config = dict(
    arch='convnext',
    model='image classifier',
    dataset='crops of objects in photos (Visual Genome)',
    train_examples=61751,
    image_size=32,
    grayscale=True,
    crop_scale_min=1,
    horizontal_flip=False,
    targets=['object'],
    num_classes=300,
    isotropic=True,
    norm='layernorm',
    hidden_act='gelu',
    mlp_ratio=3,
    inner_norm=False,
    patch_size=[2, 2],
    layers=8,
    width=192,
    kernel_size=3,
    loss='binary_cross_entropy',
    init='kaiming_normal',
    residual_init='none',
    optimizer='muon',
    muon_scale='match_rms_adamw',
    learning_rate=0.0028,
    momentum=0.95,
    nesterov=False,
    orthogonalizer='newton_schulz_5',
    adamw_lr_other_params=0.0012,
    max_grad_norm=1.0,
    gradient_centralization=True,
    l1_shrink=0.003,
    ema_decay=0.999,
    magnitude_pruning=0.5,
    max_steps=36100,
    batch_size=256,
    epochs=149.7,
    lr_schedule='linear',
    final_lr_fraction=0,
    warmup_steps=1800,
    weight_decay=0.1,
    adamw_weight_decay_other_params=0.05,
)
Rows from block 3, named by matrix and row number. Rows with one number belong to one neuron. Each number is 128 + 32 x the weight over its row's rms, rounded and kept within 0 to 255. All counts start at 0. Numbers have three digits each. After the name is the row's rms in percent of the matrix's.
# fc1: MLP up (model.blocks.3.mlp.fc1.weight, 576x192), inputs 96-191
# fc2: MLP down (model.blocks.3.mlp.fc2.weight, 192x576, transposed), outputs 96-191
fc1.175 097:097064172128128185084128128095097128155128128142128123128128190128066118154196197090128128128082128128082161128128156128072128128128137175128128128128097145108128128128129202144128120128192128152164190128128128101180128110128128066128085128107128128105128153156128144031128128141153128128
fc2.175 094:128106172176186128217098181121125175065128128012128141124128128128128128101132128097220128138128128173128128108178128128128158128128128166128165128132074128128170128099128147114079124128128128128165087109128128202143128229083128128108128128128128128128128111128128060148095163128126128128
fc1.176 114:128128128128128198128055094128106128160128210128182090189128128128128067155097073147128128164128128182155128128111095057128098128128165128128128128167107072164128128128128136181128128128085083168086128098128115128150128088152128128166161128092033159128151128128082089128128153128128128128
fc2.176 105:128128128128128128128128107168080128098166128128128095120098165128178115129175128153170128053054075128139103084050128176128128127128143128164139128128128128107128128134155091128128128128128128128176077159053169135142099090128128128052108128128108130222173143111128030128128174112086204128
fc1.177 103:144091128162139128131172077128128128068190128128160202128076128171128128202117131131128142128128144128073141125128117117201128128096128065128199128049187095084128171099128144179122191211128128090128128138048119119218087128165128128184128104151128128128128128128092129075128128128128129112
fc2.177 107:127000187151128128128209128208128081098047128087085128128128087139128082139128163128128128128128179128128087128220128085128128128113128128186128150128128128128128159128128158125171194128088128128156098128128145093128109128128128129128135128128128128128128128128128128128128128203153026128
fc1.178 093:195190128159159087063210128128128090105165135128128128188128105128128122128128128095128142128134128128128117128128128128128128128128128128146182083128128128061118128115045128126128090128128128128168190200116171119128132090173132128168181159128128132128128158118128075101062128128136128128
fc2.178 086:178128128129128128128128128128128128153083184200101159184120076128128128128128128128128155087128128115128128071128128128096088128128128128128128153128128165128148128059078128128128128128128128128128128240128128123173128102128128121076128128128128155128128128128128040128201031128079128091
fc1.179 111:087128128128128128128079128152084128128128128152128128128128142128157128128128038128132128128128130094100118168128027113103173128128175182128105143128128127068128128080128172128128128128128128255162062081178128128128128128088128042106152128198128128096128128155160148135124089128128128128
fc2.179 093:128128128156128090141128096107128128128199164169128138196207129139135128128128128084133032147128128128149128111184175046128119128128120128128128074117077128127144152128128161128184096124039128128106128087128128128144166128128128163222058128128128128128128128128128128091128128128185128162
fc1.180 097:081128128128070128128148119126128128104119128128075106128102128128159175153128185100128080128097113153128090150128128128177180118128123128128128128128119210090174128072135128128184077152145166128078128198177128091128128094128128091128128128128128136166128097128128128128097128128160174202
fc2.180 111:095163128145128128169128128148128061128128183128103128180128149094128154143128080145128128133113128130073130128177128139117171128128128082128128112215128128184128048100128128128128188187128207137085128222128128085128106141086166155158106174106128128172172084128128119128176128134113128190
fc1.181 096:128207128128128128128078160128128096153128128128110075128128156099128110114149128061166128128065116127089182195128089234211108128100128128176128128153073128128128222128128094128128128128157128128128140098128112128205128176058170143128128128128128128128132151139141225158128096182128156128
fc2.181 102:123075100128169128162128128095213119128128128189128091132128128128096142192128094174058128128128072128218128128128128128128128128128093128128128185146128128128128131128128101193128188128108128166128144164062128128128144128128128137128128241109079128078128128067171124128152128128128128128
fc1.182 112:056098128128206128122128225128084128128128086105056128128128128147123071179128100128128148128128128100113182177156103165139055128090128128128128086128128087181095128128069128128128141128164182172105123180175128128128128128090128177183091125157128150128133128093105128128128149156193128128
fc2.182 101:114143077203113128128128128128128128128128128098128116128128128129139128067204128128173128128225128054151128128128178128128128128097154128120128093128135128128063104098128183096139073159081084128112128128144155217175185128078196128128127128128146104158128095138094128128128128065022142128
fc1.183 093:222199217128128128128128155128128128156178153128077128105139128169128128128084128128128128128128103128089164104128107060096126128211138148184062082128128180128128128070128152128176128128128181094128052170128157128142128186155128128095188098103128167128128144128080128128128151182179079190
fc2.183 096:114107128128128128128097128128128127128175128166190128075065123128128080128128128128128145128128144128128106185181101128121252128128177128084164135128117128196105112085128195151128122086128128128128077128128105036130128128122128155122092209128128147146128152071100128128140113128128128128
fc1.184 094:128128128128128128193128128128128123191128143147084128128128128128160128166128128078128117172128128190252107128097191128139134175093139128128201128128160128158128128093086163128157198130128150128166128107128128083128181085128166081169128106078203128128128128147088128128140047074128128128
fc2.184 105:147128128094128128131128078128128123188128128104128161128049204098166128145128110058121111054116117128128128188128166151128134128166212128128128128162068153128166085128129176121192128128128128189128127128115093128156105112128183174128104100128128101128128128073128128128081178060153101113
fc1.185 106:128072068161038135158128157165128130128128128158214128128048128174154171128085128196128148128152148128057128128108153128128128128128159128128149128182128128128128128092067128128128157089094128128145143117128080094039106128160165128128128128128104128066151128179156128128123128114128128181
fc2.185 091:128079112179128128128128111128025128209081128246128089128128124128142128101128128142128128128162128128150128182137128201109179054128060231128128179128128120104033128106143128128116162150128137191127128128128111164145128128128128128128128132183078128128091128047128128128128128103128128128
fc1.186 099:083089128153128185090128128218128147128146070135115153136114128128128128128128172061128147128105128125226128128128128128178078128128025193128128128154170158128128101128192128128034170083128128157128128128075128128116089093055128128128128135128160041168128128167128181074128128128090202128
fc2.186 078:092070177128128128128128145128128148128117128097128079082128128191128128070174128128128128128214043072128128128109128133128128128128128221148128128155124127051077128134163118128130129119120128128206128065128128128130049128128128128128128128073128215128171128122128204196128128081119231131
fc1.187 104:128126061102184128128128164128109170160132128150128128150148121181128106153164128128128076128074088128128128128128128094164209030128100085170153128121128128128128112128145195128154128175178083090075128088096189172181101128128128128095154168109088233230035128128112085115141146128132091128
fc2.187 096:128128187128128168185128047070128128128080128010132128085092128128128192206128093080087232128128174128062116092128128128128207128128147140128103128128128128139128128164128128128128128194128161128128060182128097128128115128103103197128130082128058081110128128074128108128128079211128128143
fc1.188 105:065128127128169092128128128128128097128128128126128128067163181128102160128219128128128166128128128128128127128128128128080026054194172128128108093128128193128128128106128193193048103128112196128070128128067116128128128128191078128128128128128128108112128215114152128128205043128149160128
fc2.188 080:128128128100128166120139128144128118128193079128128095128128128128170106128042128128137128128128128162128206128098128085128128132074151101128184022128158156089128125128115061155128128128160146079127128128165110255128128155128128128077128050134167104128164128128128188178128081139128128128
fc1.189 102:100059112186097128128046128128128128128055128176175128192080128059128128175128072128159093099128071128128156109105063128081128136101128128128128119128141128128134128128128078109128124128128128082091128128132128117188160128100128128180128128128119069196128172137128086064128199128128128128
fc2.189 101:128100128141198128128128185175173192065128128128201128087128162171128085128128120128128128128128128082128147086128163128128128064108076178192128128128128128128128100107128094128128020128077128084103128128146092128128128150128128109089128132104128128128126122180128089128128128171149128128
fc1.190 091:128154059155128128178184128128128138128128128061128113128141084200182128082145128128128083128085082128128128090128096135078128132152188128129128147128128249128128115128128128128128128128218128137078128128128129128212128128128091057128128128128159128128128100128128128128128128134128128148
fc2.190 099:128128074147130095128084232128128131128039128128128089128190111197128128132128139128128158128128128194128044128151128149100128202128128128228128128101053128130128128143128011131103030114128139128105146133211105128161118128128054128128128128182177116054128128113130128110128135128128103155
fc1.191 114:113093164146088128158128128117128151128080128161153128128128128128151128151128128128151128101092157086152184128090128128128193128128110128128112128123193145073137187128071075139128108128128160128091189057128128137130107176101098136214177122170200187123088110093103150079128104171062040128
fc2.191 107:084128081128128066094128110113128128128128128144128145014128128128164147128155128128064182128070162128128082097128178128140124217118128169163128167052141128166175128156109038145139125172128128128128128128143207128074137199128128128128133126128143128135128128100156128128128128128128128128
fc1.192 100:128128128128099128155128128128128128162128128128135128128128182181128128128087128164128199128128128134128063128161128128047121128128128087128128090128118128151128128105076128128042128128128128000128128128082187173128128128128175128135128180128128128128128128128152128128105128128028128128
fc2.192 092:128128128128109128128128140171098255128174128128114128128064158128184170127096095128056088128082154128115128202128204128128128221128084114128140128081128128128128128128121175091162128055128128087128179088091156128128180128171149128115208128189123128075128128128132158128120128128128128128
fc1.193 110:043128128128111128112101053145076150152104128117128139123128128128128128128128128085089128071128072171095128128124215067128100139128065091128114128161128128052128119111128128139157128128128090128177227128128128128165128154072128132128076178066128096152128128182128175083128128128060128128
fc2.193 089:191128182108208175130095128128065132128073128025128181155128128123128047194128060128099114128164170128180128128218128128128128128128128173103162128128128087128128128128099128120128128120128188128128128128128148128128179128128128128128208128128128128128128128128130168077145185104195128128
fc1.194 098:128078128128128128166092128128128128128143142128095083064128106128081087128128123128163128128150128128163128128128158128141147128128128125128128075128153145143128058120130155138084128128116128075097128178128165170128128057128151128128128075128128128175128128128128096128128115128150108128
fc2.194 112:128128128130107104128128128128128202128100079073166128128133086086140100028120128100119128128071128119128148128170128150000128098128083128128128205221176060128128135128128188128040153110114128116125139128128128028084110128128100153128128128050128128128128128171128062128128107156128128078
fc1.195 112:092128128176128128087156158168072152093128128149128128109128132128071128178102240128143145167128128128175128117128122076067095156128124159128170165071089128079128128128128051099128125128128128128217128202128128042086128128060092150128096128062156095130128167182061152128128128192198128128
fc2.195 093:128009128128176185113128079128128128128128103109128128122128128115120128128128203213141128121133128128128128128168106128128063128145128196070128128103086128128052172152138128128132123128128062128216128130225152138128128128128128128128152035085128151134128128128095128184128128128128159128
fc1.196 109:128128095180085128176128128141128128124080191128128128083154165119128128128128128128086128066082154128114199085128191202128128128140128202128066128128193128210128128175128128128149072128128132128128128128128128124135188128128128116166119100126128106255128128128106128117131128128207128090
fc2.196 091:147049109128219101128112123128113128087128193080128128117128128180101165128144071125041178128128148085128091079128093128077201128087128128128128168213128132099128112128128128128128128069116128051128128128128073154128160128128128128128189128128137199167128039150128128115128078128128156040
fc1.197 103:185128128128111128211128128128128073087128128151119128058204072128171174169075128204128128128080128128167128156152148128128128128128128151173158065128108128128197108128128128128128101128072128128093128128065166128119125173070048166128129128164128118152128128140128077091128128128105110110
fc2.197 094:128168128133118147148128128147082128155128128148128215099128120145128141070128128095032080128076066082128103059070128192192128128205128128128128128129128128128205091213061128091128155128128128028106128128132113128128128128128198128128106082083128128102128158203128128173128128128114128196
fc1.198 078:112128069038128128170065128128128144148128168128093128133128128113079128128127128128081128128128128128169128206128120170120128128128128128196162128128128084128084053128055233128128075128128214148086128128104128112217128107128128128128197060132128200128128128059128128128128130128099128056
fc2.198 098:128183032128128128068148076128128188128216128128128128128128065128095175180128194128224128128128157197128155065122135215152160128131120128127057178095128128177128082128128128114198102100128128129128078128141058128128065167134146128128128128128120128128128128128132128157128155128128128128
fc1.199 093:128000128128128128085161196095128128135121128063159128128128128111128128191128128128085175128119128128128128076128127128180128072128128128128108170128128128104128148076199166128128128128122128128128159128165128128128147129128128128128128128128128128210115139128128128128095195128128089095
fc2.199 111:128128128071102128128139155128128072132128180072128146128176128128128128128082183128128094109115229128128128128147128128095128128128070145186128149128053128128128192169081128185128128172160166171128109128111152110132206128129081135167141127088170157181128128121163119128176128128179120128
fc1.200 096:128128101121128174191113128128128128128128128078076128128176128124128128091128128128128202128128128128089102194120128205128091128128128161128112137128122128113183058107137128085118128184128165128128078187168128128160150116199128128127087128128128128128128128128128081073122128083128141049
fc2.200 113:190075154128167128128108155129128128128128051128109128074203128192128128161128128169128132128163128166135149128092128128115079163128128199128128128128202154084083097164175088171119128170102092128128100128128128128157151128128128082128069102128128126151186128041128045159152171176085073159
fc1.201 112:120183128128205128128128128128128128170128055125128128195157128166090128128128128128136121128097135063127112128019128165128118128175196128063086133128128139138171202077244128128144178128162159074128128128055128082128128093104186048094076124142179070128146157128168128090165128128128128128
fc2.201 099:128128127128128124128128083128128128128128119128128128037128051169089128128135128211128128128128164067164128144128128159128128191128162128180128128128173128128128051168120073170179200128166216128119128128114128128128128128128128010189099128114052128128148128159128210128128172128085120128
fc1.202 100:099163128128122141128128138165149128128128181128100180177128128128128128156043128086128128150128128128128153121128128126179148128179067148117092128101101110128095129128128164151128128128044115128128186164128128055157128116128185082104186128173199187128128128114128159103128167173136128086
fc2.202 106:128182128196000121128128077189128128128249131128154128128128177113128131128128128128128025137128152091137128202162060128074128128128113135117150156081091128128093128128148099128090049108150128128128080090163142128128128128079128128094128055128164129128128128148140095173128128128128128110
fc1.203 096:128093128069128128128128128128128117186100128128128103148128128128128176168096210128128114128128128128128128166128128128128163158128128087128128071128083128142128100113084110205107187128128101047051128071098128128166128128101128059128117089090165211045142128128115112128093128128132128131
fc2.203 098:171128128128177128128128127128128128105128170031108129128062131128233162128090128137168182128098128068128128129128128128117128128128128159170082128134090160239115204128082128094128128128059126136128128128083070087128128128137128128128084140190128125128067128128128151119128157120128064128
fc1.204 098:128070128128171128165078128158128128128197114128128128099128083179128050128077128128128128139128183128128128128128095115128179102128042128103084201128170128128184128128128157193128128135128018135128128128128128108107128122128128128094128128128128128139128144144098128137128150144108091101
fc2.204 095:207187208161053128067108039117126128128109128080076128143128127128100128128128128128128128172121128112128128126128199128128128128128128164213179128051128139128067128128128128128128187172126119170128124128128128128194133138184169144145128128180209121126128128128128176128128128095128128128
fc1.205 090:128128128128069186099128147128128047128138128157092128128207118090128128128128124134128139078111140099128128128128128128128185128120128118063182128128128128136100205128101143128128128128128128128128128128090128122168128128091128147128128128128141128128128154128128038122124128207207013128
fc2.205 095:128128155115169128144162128050128136128105128128173164118128105128128128183100196128128050128128112166173128128191160199128133128128128128117063128128092128128049187154034099128128128128073128110077055144180208117128128128128174098128128148128128128123128103128184126209128128177085128042
fc1.206 096:128128128128128128128086128164061128128128153128128128194089047128149128169128128190149152128060128130128190128066128128128190224101128128128128102128032133145128147055128142128128139128128129128117157128128118128159128105128128104178128128149128128128158102171080087128128202139145128128
fc2.206 109:160062098128110063128128128128200175112128128143128128128166128163128128077128128128128156128128064129152062128128116079110194163088128128156153128128128128101096128128128128130182077128128128128128128128128128186105142128128128125147128156141128128186170041146128128128128195121128036075
fc1.207 086:128128055085085219128128177128128128227128089115087097128128128128100101128128128162154178128076159201143096128050065128108128128063128110079128161128128081104073128198096066113128159088153128115128128128120128128128128114128145025180128153076106128158128128071128128128128092128143127128
fc2.207 103:128177128128144137128160128128128128128128066128122198121128128123152139133060109128109185128128122128064128078128169128209128128193128153128128128128128128128144063082128049173135128063175128070068128128084128191128088128128126128128069128114128128128128165123128128107128152128128079128
fc1.208 113:128128064063128161104128128128128095128091128178071211128128128128100063128128175178090096089128067161176099176128069128128105128128128185170128128094203128142100154128139105128147128115144195128172128059176113123185128058087128128084171128173128086128141183101128137128108128128088128069
fc2.208 095:222128128128128137028128059100128157128128128128142102128128128128049128128128128128145128151128132128098176128128174128192064128042128128128078128128128128128128128128130128184128103128166112213128128044137128215108156128186128128128172127128128095128128127128189143128128141153128128128
fc1.209 101:128163169128141128131076081128116164128128128128074198085128128223177108101128128081128128128128128128247185094128076094192085118128243128128128128128128197128128113128128130128128128128128128077128128088128128128128128128128134128128128128128128128128128128045147103128128119100110118111
fc2.209 088:025093128209177143128128128128128128128139128088145125106128173075128137114102129128151128150128128128128128143128128128206128128128128088128128124128117155128117128189128036128144108128128154128153128128063128136128128128128147128128156109148128128115125183128109124128128156128128128151
fc1.210 096:128128159128149081062128165128128159128128162128128137128128210177063147128128128128075128128094128128176128128146128192128128169128166128089117156128169128168128128128102093128162121069128128128071074187128128128184128128128128058082169128139088128128161153129128128084128128101177128084
fc2.210 118:127089128143128128128128128135166128062086128162149128128076128102078128128128128142142102128128117097128161136128128128081063107128123128128128128102201128128128081128123128116128159128206128128135128128065110010168107128186128128133040128128098156128149128214096128128160128122128232128
fc1.211 114:217128128128115128140129128128182181096072128150058128128128128163069128128128155128128128158128174153161076091128058086128128098099128128128128105128128095089141128162120128151209128174112144128128128159059128165128108163128128070128128128128128128128128095128128073128104128174194128219
fc2.211 103:141128128128128128195189129061128062135106198128128128118079128154128128128128192128161128165179115128102128095160224128063128128191128083128128128128208120128172128128110128198128128155089086117170128128119128190128128128128128128229081128044128128128076128128116128113095083184110128128
fc1.212 125:062165128128110128098128128102143128088123111128128198137128140128061092094128128128143128153154154128170190128128128174128139128166128128128134197189128128232128078105128128101033151125128146128071114128125128144128128128128157164080128128128092082177128143158128106166128128184108080138
fc2.212 092:167063128173079216074128000128044068128128128112128167128128128128128128128085128027092128179080128102128128159197128128128128150078128128128128124124085128094128172128128125150128128128104128128128094097073128128128128131128138128128183162128128149113094128087128128097189032108128128128
fc1.213 096:110087172128086069128187128094128128166124128128128128097128179128128153128128128128211128128094109093128128175161105104128128055151177128072128128128078109128128128128092042087182128128128070177128122136128128116128128128128092128157128128128170128132128149128159125128128128069189132128
fc2.213 104:128196122111157128128099061128128096128128128128128128116174128110128123106068128128128128128146128128079081103128155128128128077128128128126128127128128169186128156128128138128198191128088056128128128093128128093061123121213079128111128128128128055128164134128128087078128128128123128128
fc1.214 096:144078128128128111128128128153145128124128129128103097128128128097199169128127180154128128203128067128128157053128128135128128128128134128136128128128128128095128182212096128164111156128206128067179128128087116098143128128128128128128128128128207128128063163128128128128128128212128154128
fc2.214 099:128128165128128074128138128128118133081067128128060128052027128217144128128128128172133128023128128128171128128144128128117128193112188090114139110128163128128112128094128128196128128130128065154128128128094128128128128128156128128128198155128134128128128128128106128128128061110128128096
fc1.215 096:128113084167102128128128128179120128128128110122128128128107128175128086128128128128128128104128081128128128125128128128184128128144128128089128090128128128125128128128087097070128128111128162128128128089128168128147127128128128126128128128109128085220128128072128128118185175167128128128
fc2.215 086:128133128128168060128174106128128095199128128069128128128116128169128164128128086128158154196141128128128128127128128076128111128179063128134128128136092080128124128128128128113131144128068128102128211034128128136128088128146128134128132128128123128194128128128128128037139194128128128128
fc1.216 094:115128116160173157128128128128128117128146128100128128128141075128128128128128128128128128073089177128229147121231108071128099128120128122201128109128128128130090147174118128128128091189124100132133128121128128128175128088128077100145110165128083086128140082083128125128128115158128158164
fc2.216 118:128161078128125128128128173162128162128128128128128128095085161129128128212128128128128128075130128128128128128128128090010128099128156161039064128128128128128128128118088115099128128171163128177066132063204151063127060121118227111137128202128074128128128153128184143128182128178128128071
fc1.217 113:214157160128128177128092073119128110128175123155116128091041106128128128176088088133173155044128128128166099115091135074130167060066128128141148128056070128128113070128159134128128081173128158128128128128128233152128120122088160115196157128162088128128128128128172125157128157128198185128
fc2.217 105:082074202119099094128128103140128128089105128128134128128078128128128128085099043171128128128096128128079128145216196183170128128073194128128128128128089181109128128128128145170160128071128147171128133128062190128128128102128165128075164082128136173100194128128128128209104128128111099128
fc1.218 093:064128107128174186128165128128129205151128161128128128078128146196127128168177128128148114128128163128128085028128128181173128112128128128091128128155098078128128118128096110128128128186128128188038128128128128094160128075083139128168110101128128128161066147061128050128068128137142173060
fc2.218 102:168128133128128096143088128179128128061128128128128128207128128135128128193128128128128140121129128096128128182128121078210103109128128206128185128045137116128128128128128059128128128128181128079065128128152128033175067128073128128128128146128056128135128128130085128128128179176128146083
fc1.219 107:128106067128128120198151128128128128128128153137128128081078128128128128130128113052128105128128128128155085097128099170128151061128128140128102106149128111128181128070169128128135164128099001165086129122170128128128129085128128124128179126128128128128128108146128128128128168128128089128
fc2.219 110:128218128153128183128136128128128058200128117102128188078128137109147079196179000065068107128154128128099128128128128119128181104121128123091128127128116163113108167117128136144125128128128128128148083040128160112128128129156066128187128195166128128128133133185128128181086130130091104085
fc1.220 095:128096059128128027131128128177128128091100117202151146128156163121097083128128128128128052128128128128135218128098200079129197164128095128093086181128128085112179169128171128128066083019130128128189099128128128128128128109128128128128169128142128128160168087128150155173109163088057128130
fc2.220 103:128035052128128128128114030128128128128221179128128150128128195164128128086170182128128128115128224128078128128161128128128128128102128128070140099128158128181095199128173128197143128128145128075145128128128139128090128128128128128128099128128128051151188128133128128122111081115128128128
fc1.221 098:104106073128128101128049050128128178140140128179128128116063169128128159206128128094128069128128111100173128156179178128048106128110142170169082128128162138210103084119105128199108139170128128128114128097128153128152128128128128128136128128128102128150178193073128128090086124128128128161
fc2.221 098:128118057128128149186128128128128128128128128232128128128128197124128128158161128128128166093188128128136136153131088128133128151097042109128128076128099128128177128128146128128128142168159138128128128139128085193130128128128128128083073128121128128128166102128161060168093128128189128128
fc1.222 098:128157091128128058128128128146128128128128175197132128140128057128196049174128128128128128171128165128231128073143096128128093128128128128128128128065184128128128115194153128074128105128128128128128164128128070128128128128075139090128128089128113131115091128145128128122053128230128083118
fc2.222 072:128124128128113128056128128128046137065149136128065128128126128251188128128092065090033128128128128128128128128128128132177128128117128128150128128128128128121065065093082128128128181128128128128128128128128039091252128126128177193107064128128201128128050128128095128079216109085128128181
fc1.223 103:128142105112079128066128166168128128128128128098128128128168128128128128144020140169176142128128128128180128173128128128088128128128077128128186128082134128128128128122074128128203128092128167084128094088203171128144128137158128179128128128178128128128051128128147164128141199128066148128
fc2.223 082:128128170070128128120128051128128128128128128128100099128155128145128128128147140128053003128200169128128128128128128146128167128155128128075199128136128128129128149014128109082128168128059128128128075128132128230128128129128098128180147128128140128063071128106128100128128128128172128104
fc1.224 086:094128128128128136128128080213128128070095110128128112135066088128128128177078128185128106128128086082128128063128128128092128128192192101083128132128148151128128128059128112140128128128188128128128196128155058128084128128128117163177128158203128128114097172024128128128081072196128185131
fc2.224 096:161128128128141158128128167130106128110209160108096104162128128124130128128126128085128128166179128173128128164154179156090186128233137128136128128082128128165140112128198128181128128102102125128128169128117066128128128123117114128068128128097074048128128046128144191128128101069128117128
fc1.225 096:192128183128132183016128171135128000128128128128085110128128128162128141128144112128128128128106128101128128085119128039128128128157128167128165187084128166128128053122128128128128092128128128158128127182128128124128193128128128111128128128128142128175128220190128128128128128128128128070
fc2.225 098:128128128095075172129128128128128120185068128072138170128096128128128128128128128128128128059226128128128069083128086080128128128048128168128128103128087165128171128128116128128101128128128139218128128127128098104128182128160128128128160128179080128058210126048128130175090085208128082128
fc1.226 103:128109146128142193067128124110128128143128147128128128128082142128048128128147128128197181069062128095128128137092056099180100128128128098128175128146172088128128128177078128116152214103128128128126128095128128128128088024128075082146128192128128159181128092116178179135128128128128128128
fc2.226 103:128206089128128128128128117101072128128128112156128089162097128088208128094120180128128128128166051128091128128100113128147128106128128130128155112128128128187080048094097128128128128128128128128175128128128181128087128074128128128187128128144090134128128128128138128096128136128128128128
fc1.227 097:123128128128128128128128128066128128128128088167128128128128128199128128128108085128170128128128123087103128109055128128128112165198164128128128135128128128169135128128195128200109128128128128027128128163128126128180128084114128167128128128100128074128189092128176128074128128128128128128
fc2.227 096:128074128084186134128180128128128128166188057128128128128128128128091169097083128110045128128128101128255128128128178128128141207128128089066048128128128128135128140100183175128074128128098209119116128128128128138128098152151128128128219151166133128128128203107128128155062128151128128150
fc1.228 108:208071128128128117128128128168128191146128180089128128128128128169128128089128128177113112128128128078128128093128124169128128128143128128128190128174176163095081128128181128128128128080042112128128128044128191057116128163107128088103202128128128128102128128184092147071128128204128096128
fc2.228 104:128128177128128086128128151128104128128128128056087128128128190116128128125128191147178128128099128128128128128128170150128128128128144125215106159128043185148066128128182109128128071128094128080128069128176114154151107128128128116128116128128148128138112050097170103083128128128128128128
fc1.229 090:128171128127128128128082128128136115167134128128149128136097123128128128128128128128128183128128136128177138180212109128128086167145128128155128128141046128136202141128049200128180128128224128128188128128166162128128128053128128128076145051157103128171194075128128171142136126126128106128
fc2.229 102:079096128128152185128128109128200113120128048128086160128128066056128107128081105124100128195143128128083101128128128138093128128128174116152128159126128128128171123128091182115128128109079119128181128152124128128091128060220128128073136068128086123104077128126128128071128106128128093128
fc1.230 104:128128128093124128128128128147157170167128128128128128128112077171111187128167225128128128128086128153062097128113152129128128030022128094069121128161129128130128188128128104178128109071059128101071128128139158128128128139154128158128128071128128063128108128128128128128100128156165136180
fc2.230 087:197128128128128128098128128128140128123128212213039128171197150128102076128128114128128128128123128128181236123128128128128128128061128128128131128114133128122128128128095128128074069087129048157056100128128128128101128131146066094128128128128150142128160165128155103227083109093172085128
fc1.231 085:128128128128108128089196128128114128154128091128128128128175186128128128128154128128128128128040128128105128156181051128119128128137104182128128128128128115128128172133128178128046128126128107128128167091152128120128156128095128073096128238150128176194128128128128128128000128080161128128
fc2.231 120:128066207064128110142128145179165151128128069107128128128128128086128153128128128119109128128129128123112128155111151128100128128095128128128128128109132128128128154128128128128075128128128128128148169128080075128128100151128104128128128110100092172128228164168110078128194128108128128159
fc1.232 113:027128128150074128081128128128101128129152128128123128128077128128128128094081129077128128128096128096128128100101128128134128198128000128128087128207128128161188128128147195167207128128128190128166194175190128128134128108128128128128128140128128128109128128128128128183128128128128128128
fc2.232 092:128128128144128193128128128163128128128144182128105123148128128128128142116125029128118128084128131083174128128128128154128128128128128128128137128128128148159128128128128128149128128230128128091128128069181128235128093128128120174128183128128215043147152121128132128128127188231125219128
fc1.233 101:130128128128128128125187128128086147152128128172054128100168128093179128128118117128156088128128128128128128128128169128194128123086128083128128086128128201110128128046128128133180106128131202128128128128125128128117128128161128128110164128128179128136155087128128128128128128173128128094
fc2.233 108:128096129095128061104091128128128088091033075165139088142139094133121125098114128176128128128128128128110148128128159128195128128151143128104128128128128238155128128135206074128167163128213136117205093128110128145128128128219146128128128169128128128128128130128143128140165128188128055128
fc1.234 105:128128128080128065128028143081128075152185202128128128128098128136128128128128128141128165128128155151128073040109070128128158128184161152128128145116128139128108128255128139128120134203128178150128141112128128128159128098085128170128075128128128128128128170127128128103061128128051151086
fc2.234 106:125128128109149128128156117185128060156095128128128128128201128128128128091207089128141128144167128114195128168154128128088128128130128239128103128041128069128128112128130153128094145128133128128128128077184128116148177128128068128115128128123128136099085052128128220108177107128221152128
fc1.235 116:095176128128170131128057128178076128128128093128161128168092128165128181128056086182157060096128128128128087128128128083189084128098128128078128128128128172061128159112128127128128087128128185128181128071174128105117178128128128136099154159128141128206167128094120158161128104128128098128
fc2.235 094:128082128066128128126135078128097125183128128128211119070128105128130096123204131147095128128134128128095155053128151167109210158134161128128123051128128128199128128062152128128117165198128115128128128128137090153128128128128128056128180128060128128128101128128128128049128128128128136128
fc1.236 098:165192128128104128128128128169182156128128128177035128128103114128128092223094109144128134128048095078125128128145131128128128072210091128128129164128170136148105166128128128128128175128128128128128128106128056108128102128128128104128089128128098128128174128111128128128134128059155128059
fc2.236 103:117090125145128104178076127128138128128091128128128128128090139128104128128128128119163128128051128176061097128146171120120128082165128128128128128045128128128086145059130185128128128182162055087194175095128054185128103128093183150093128131128088089201128165129128128154127171128084128156
fc1.237 099:213128141128135074128198128145128148128128151109128194128168067158128088128128128126113149045077128128200131128128128142128128128022128128128096103128063128128147153091128128128128128063156128046177128177128128128166128195112128081148128128128080128128179162128048158128128128128189022171
fc2.237 092:089128128159174206128128150190128128166095128124102160099128128172128165128128128128128081128128038166163128161128055128128203128136122128060150128128128188128168128177128128128113128128170094128128188128200175128128128085232128128196128127146128128128047128128128167161126128128128128133
fc1.238 115:128128102095131128128144120128231170128099184128128155128056087101128128165128152128187077128146128128165064128104128101128128158128128128128098128128128142128128031128128128221128128128188128198128128122071128128128128156119128103164181156159128095111086128128172128128128128109128128085
fc2.238 094:192088114037128176103075137143067128128128128183203128095128168128171128128143128128128177128128176128128128128083182155185128128124110128128233128113115200197127128128128148128169128062128084179128128128140123128185061128128128094079152128128128118115174128128128182128128103128068116128
fc1.239 100:128128076153128135144128088132128112107183172128066134188128128069067135170089162198128128162128128128128128108062170034097128128143140128141128128128128106128128108116164085137164177128128097161126056128128128055165053167178108128158170128128128128128153117205100128128128169082049128128
fc2.239 098:128128128128099117154128128130081196128096195141128128070109128102128164128209128128128128128172128164168148128128122123128116128104128151072125107128128134139128106148128071128099105128255062138128128105178057181128098213102194128170125040153104128106159202128128128128162169137130077070
fc1.240 097:128128095145128128128108128188146189149057107146128087183128118180128128141151128177128128100136128071146128128128128122108073128128128102128164119086194192128080121128130128216128116062080128141128128128126128052213102128128128155128171119158128128128159174128190077128177174170159092128
fc2.240 105:128089128163077056128161157128056137128128128128108128181089128130184139128048145128128128159129128128128134128128113127128128128046128128121064162193188197128100079128138198083128128128128128128128173172095128053128074128128128128128039128151039150069128142128128103155128128207103128067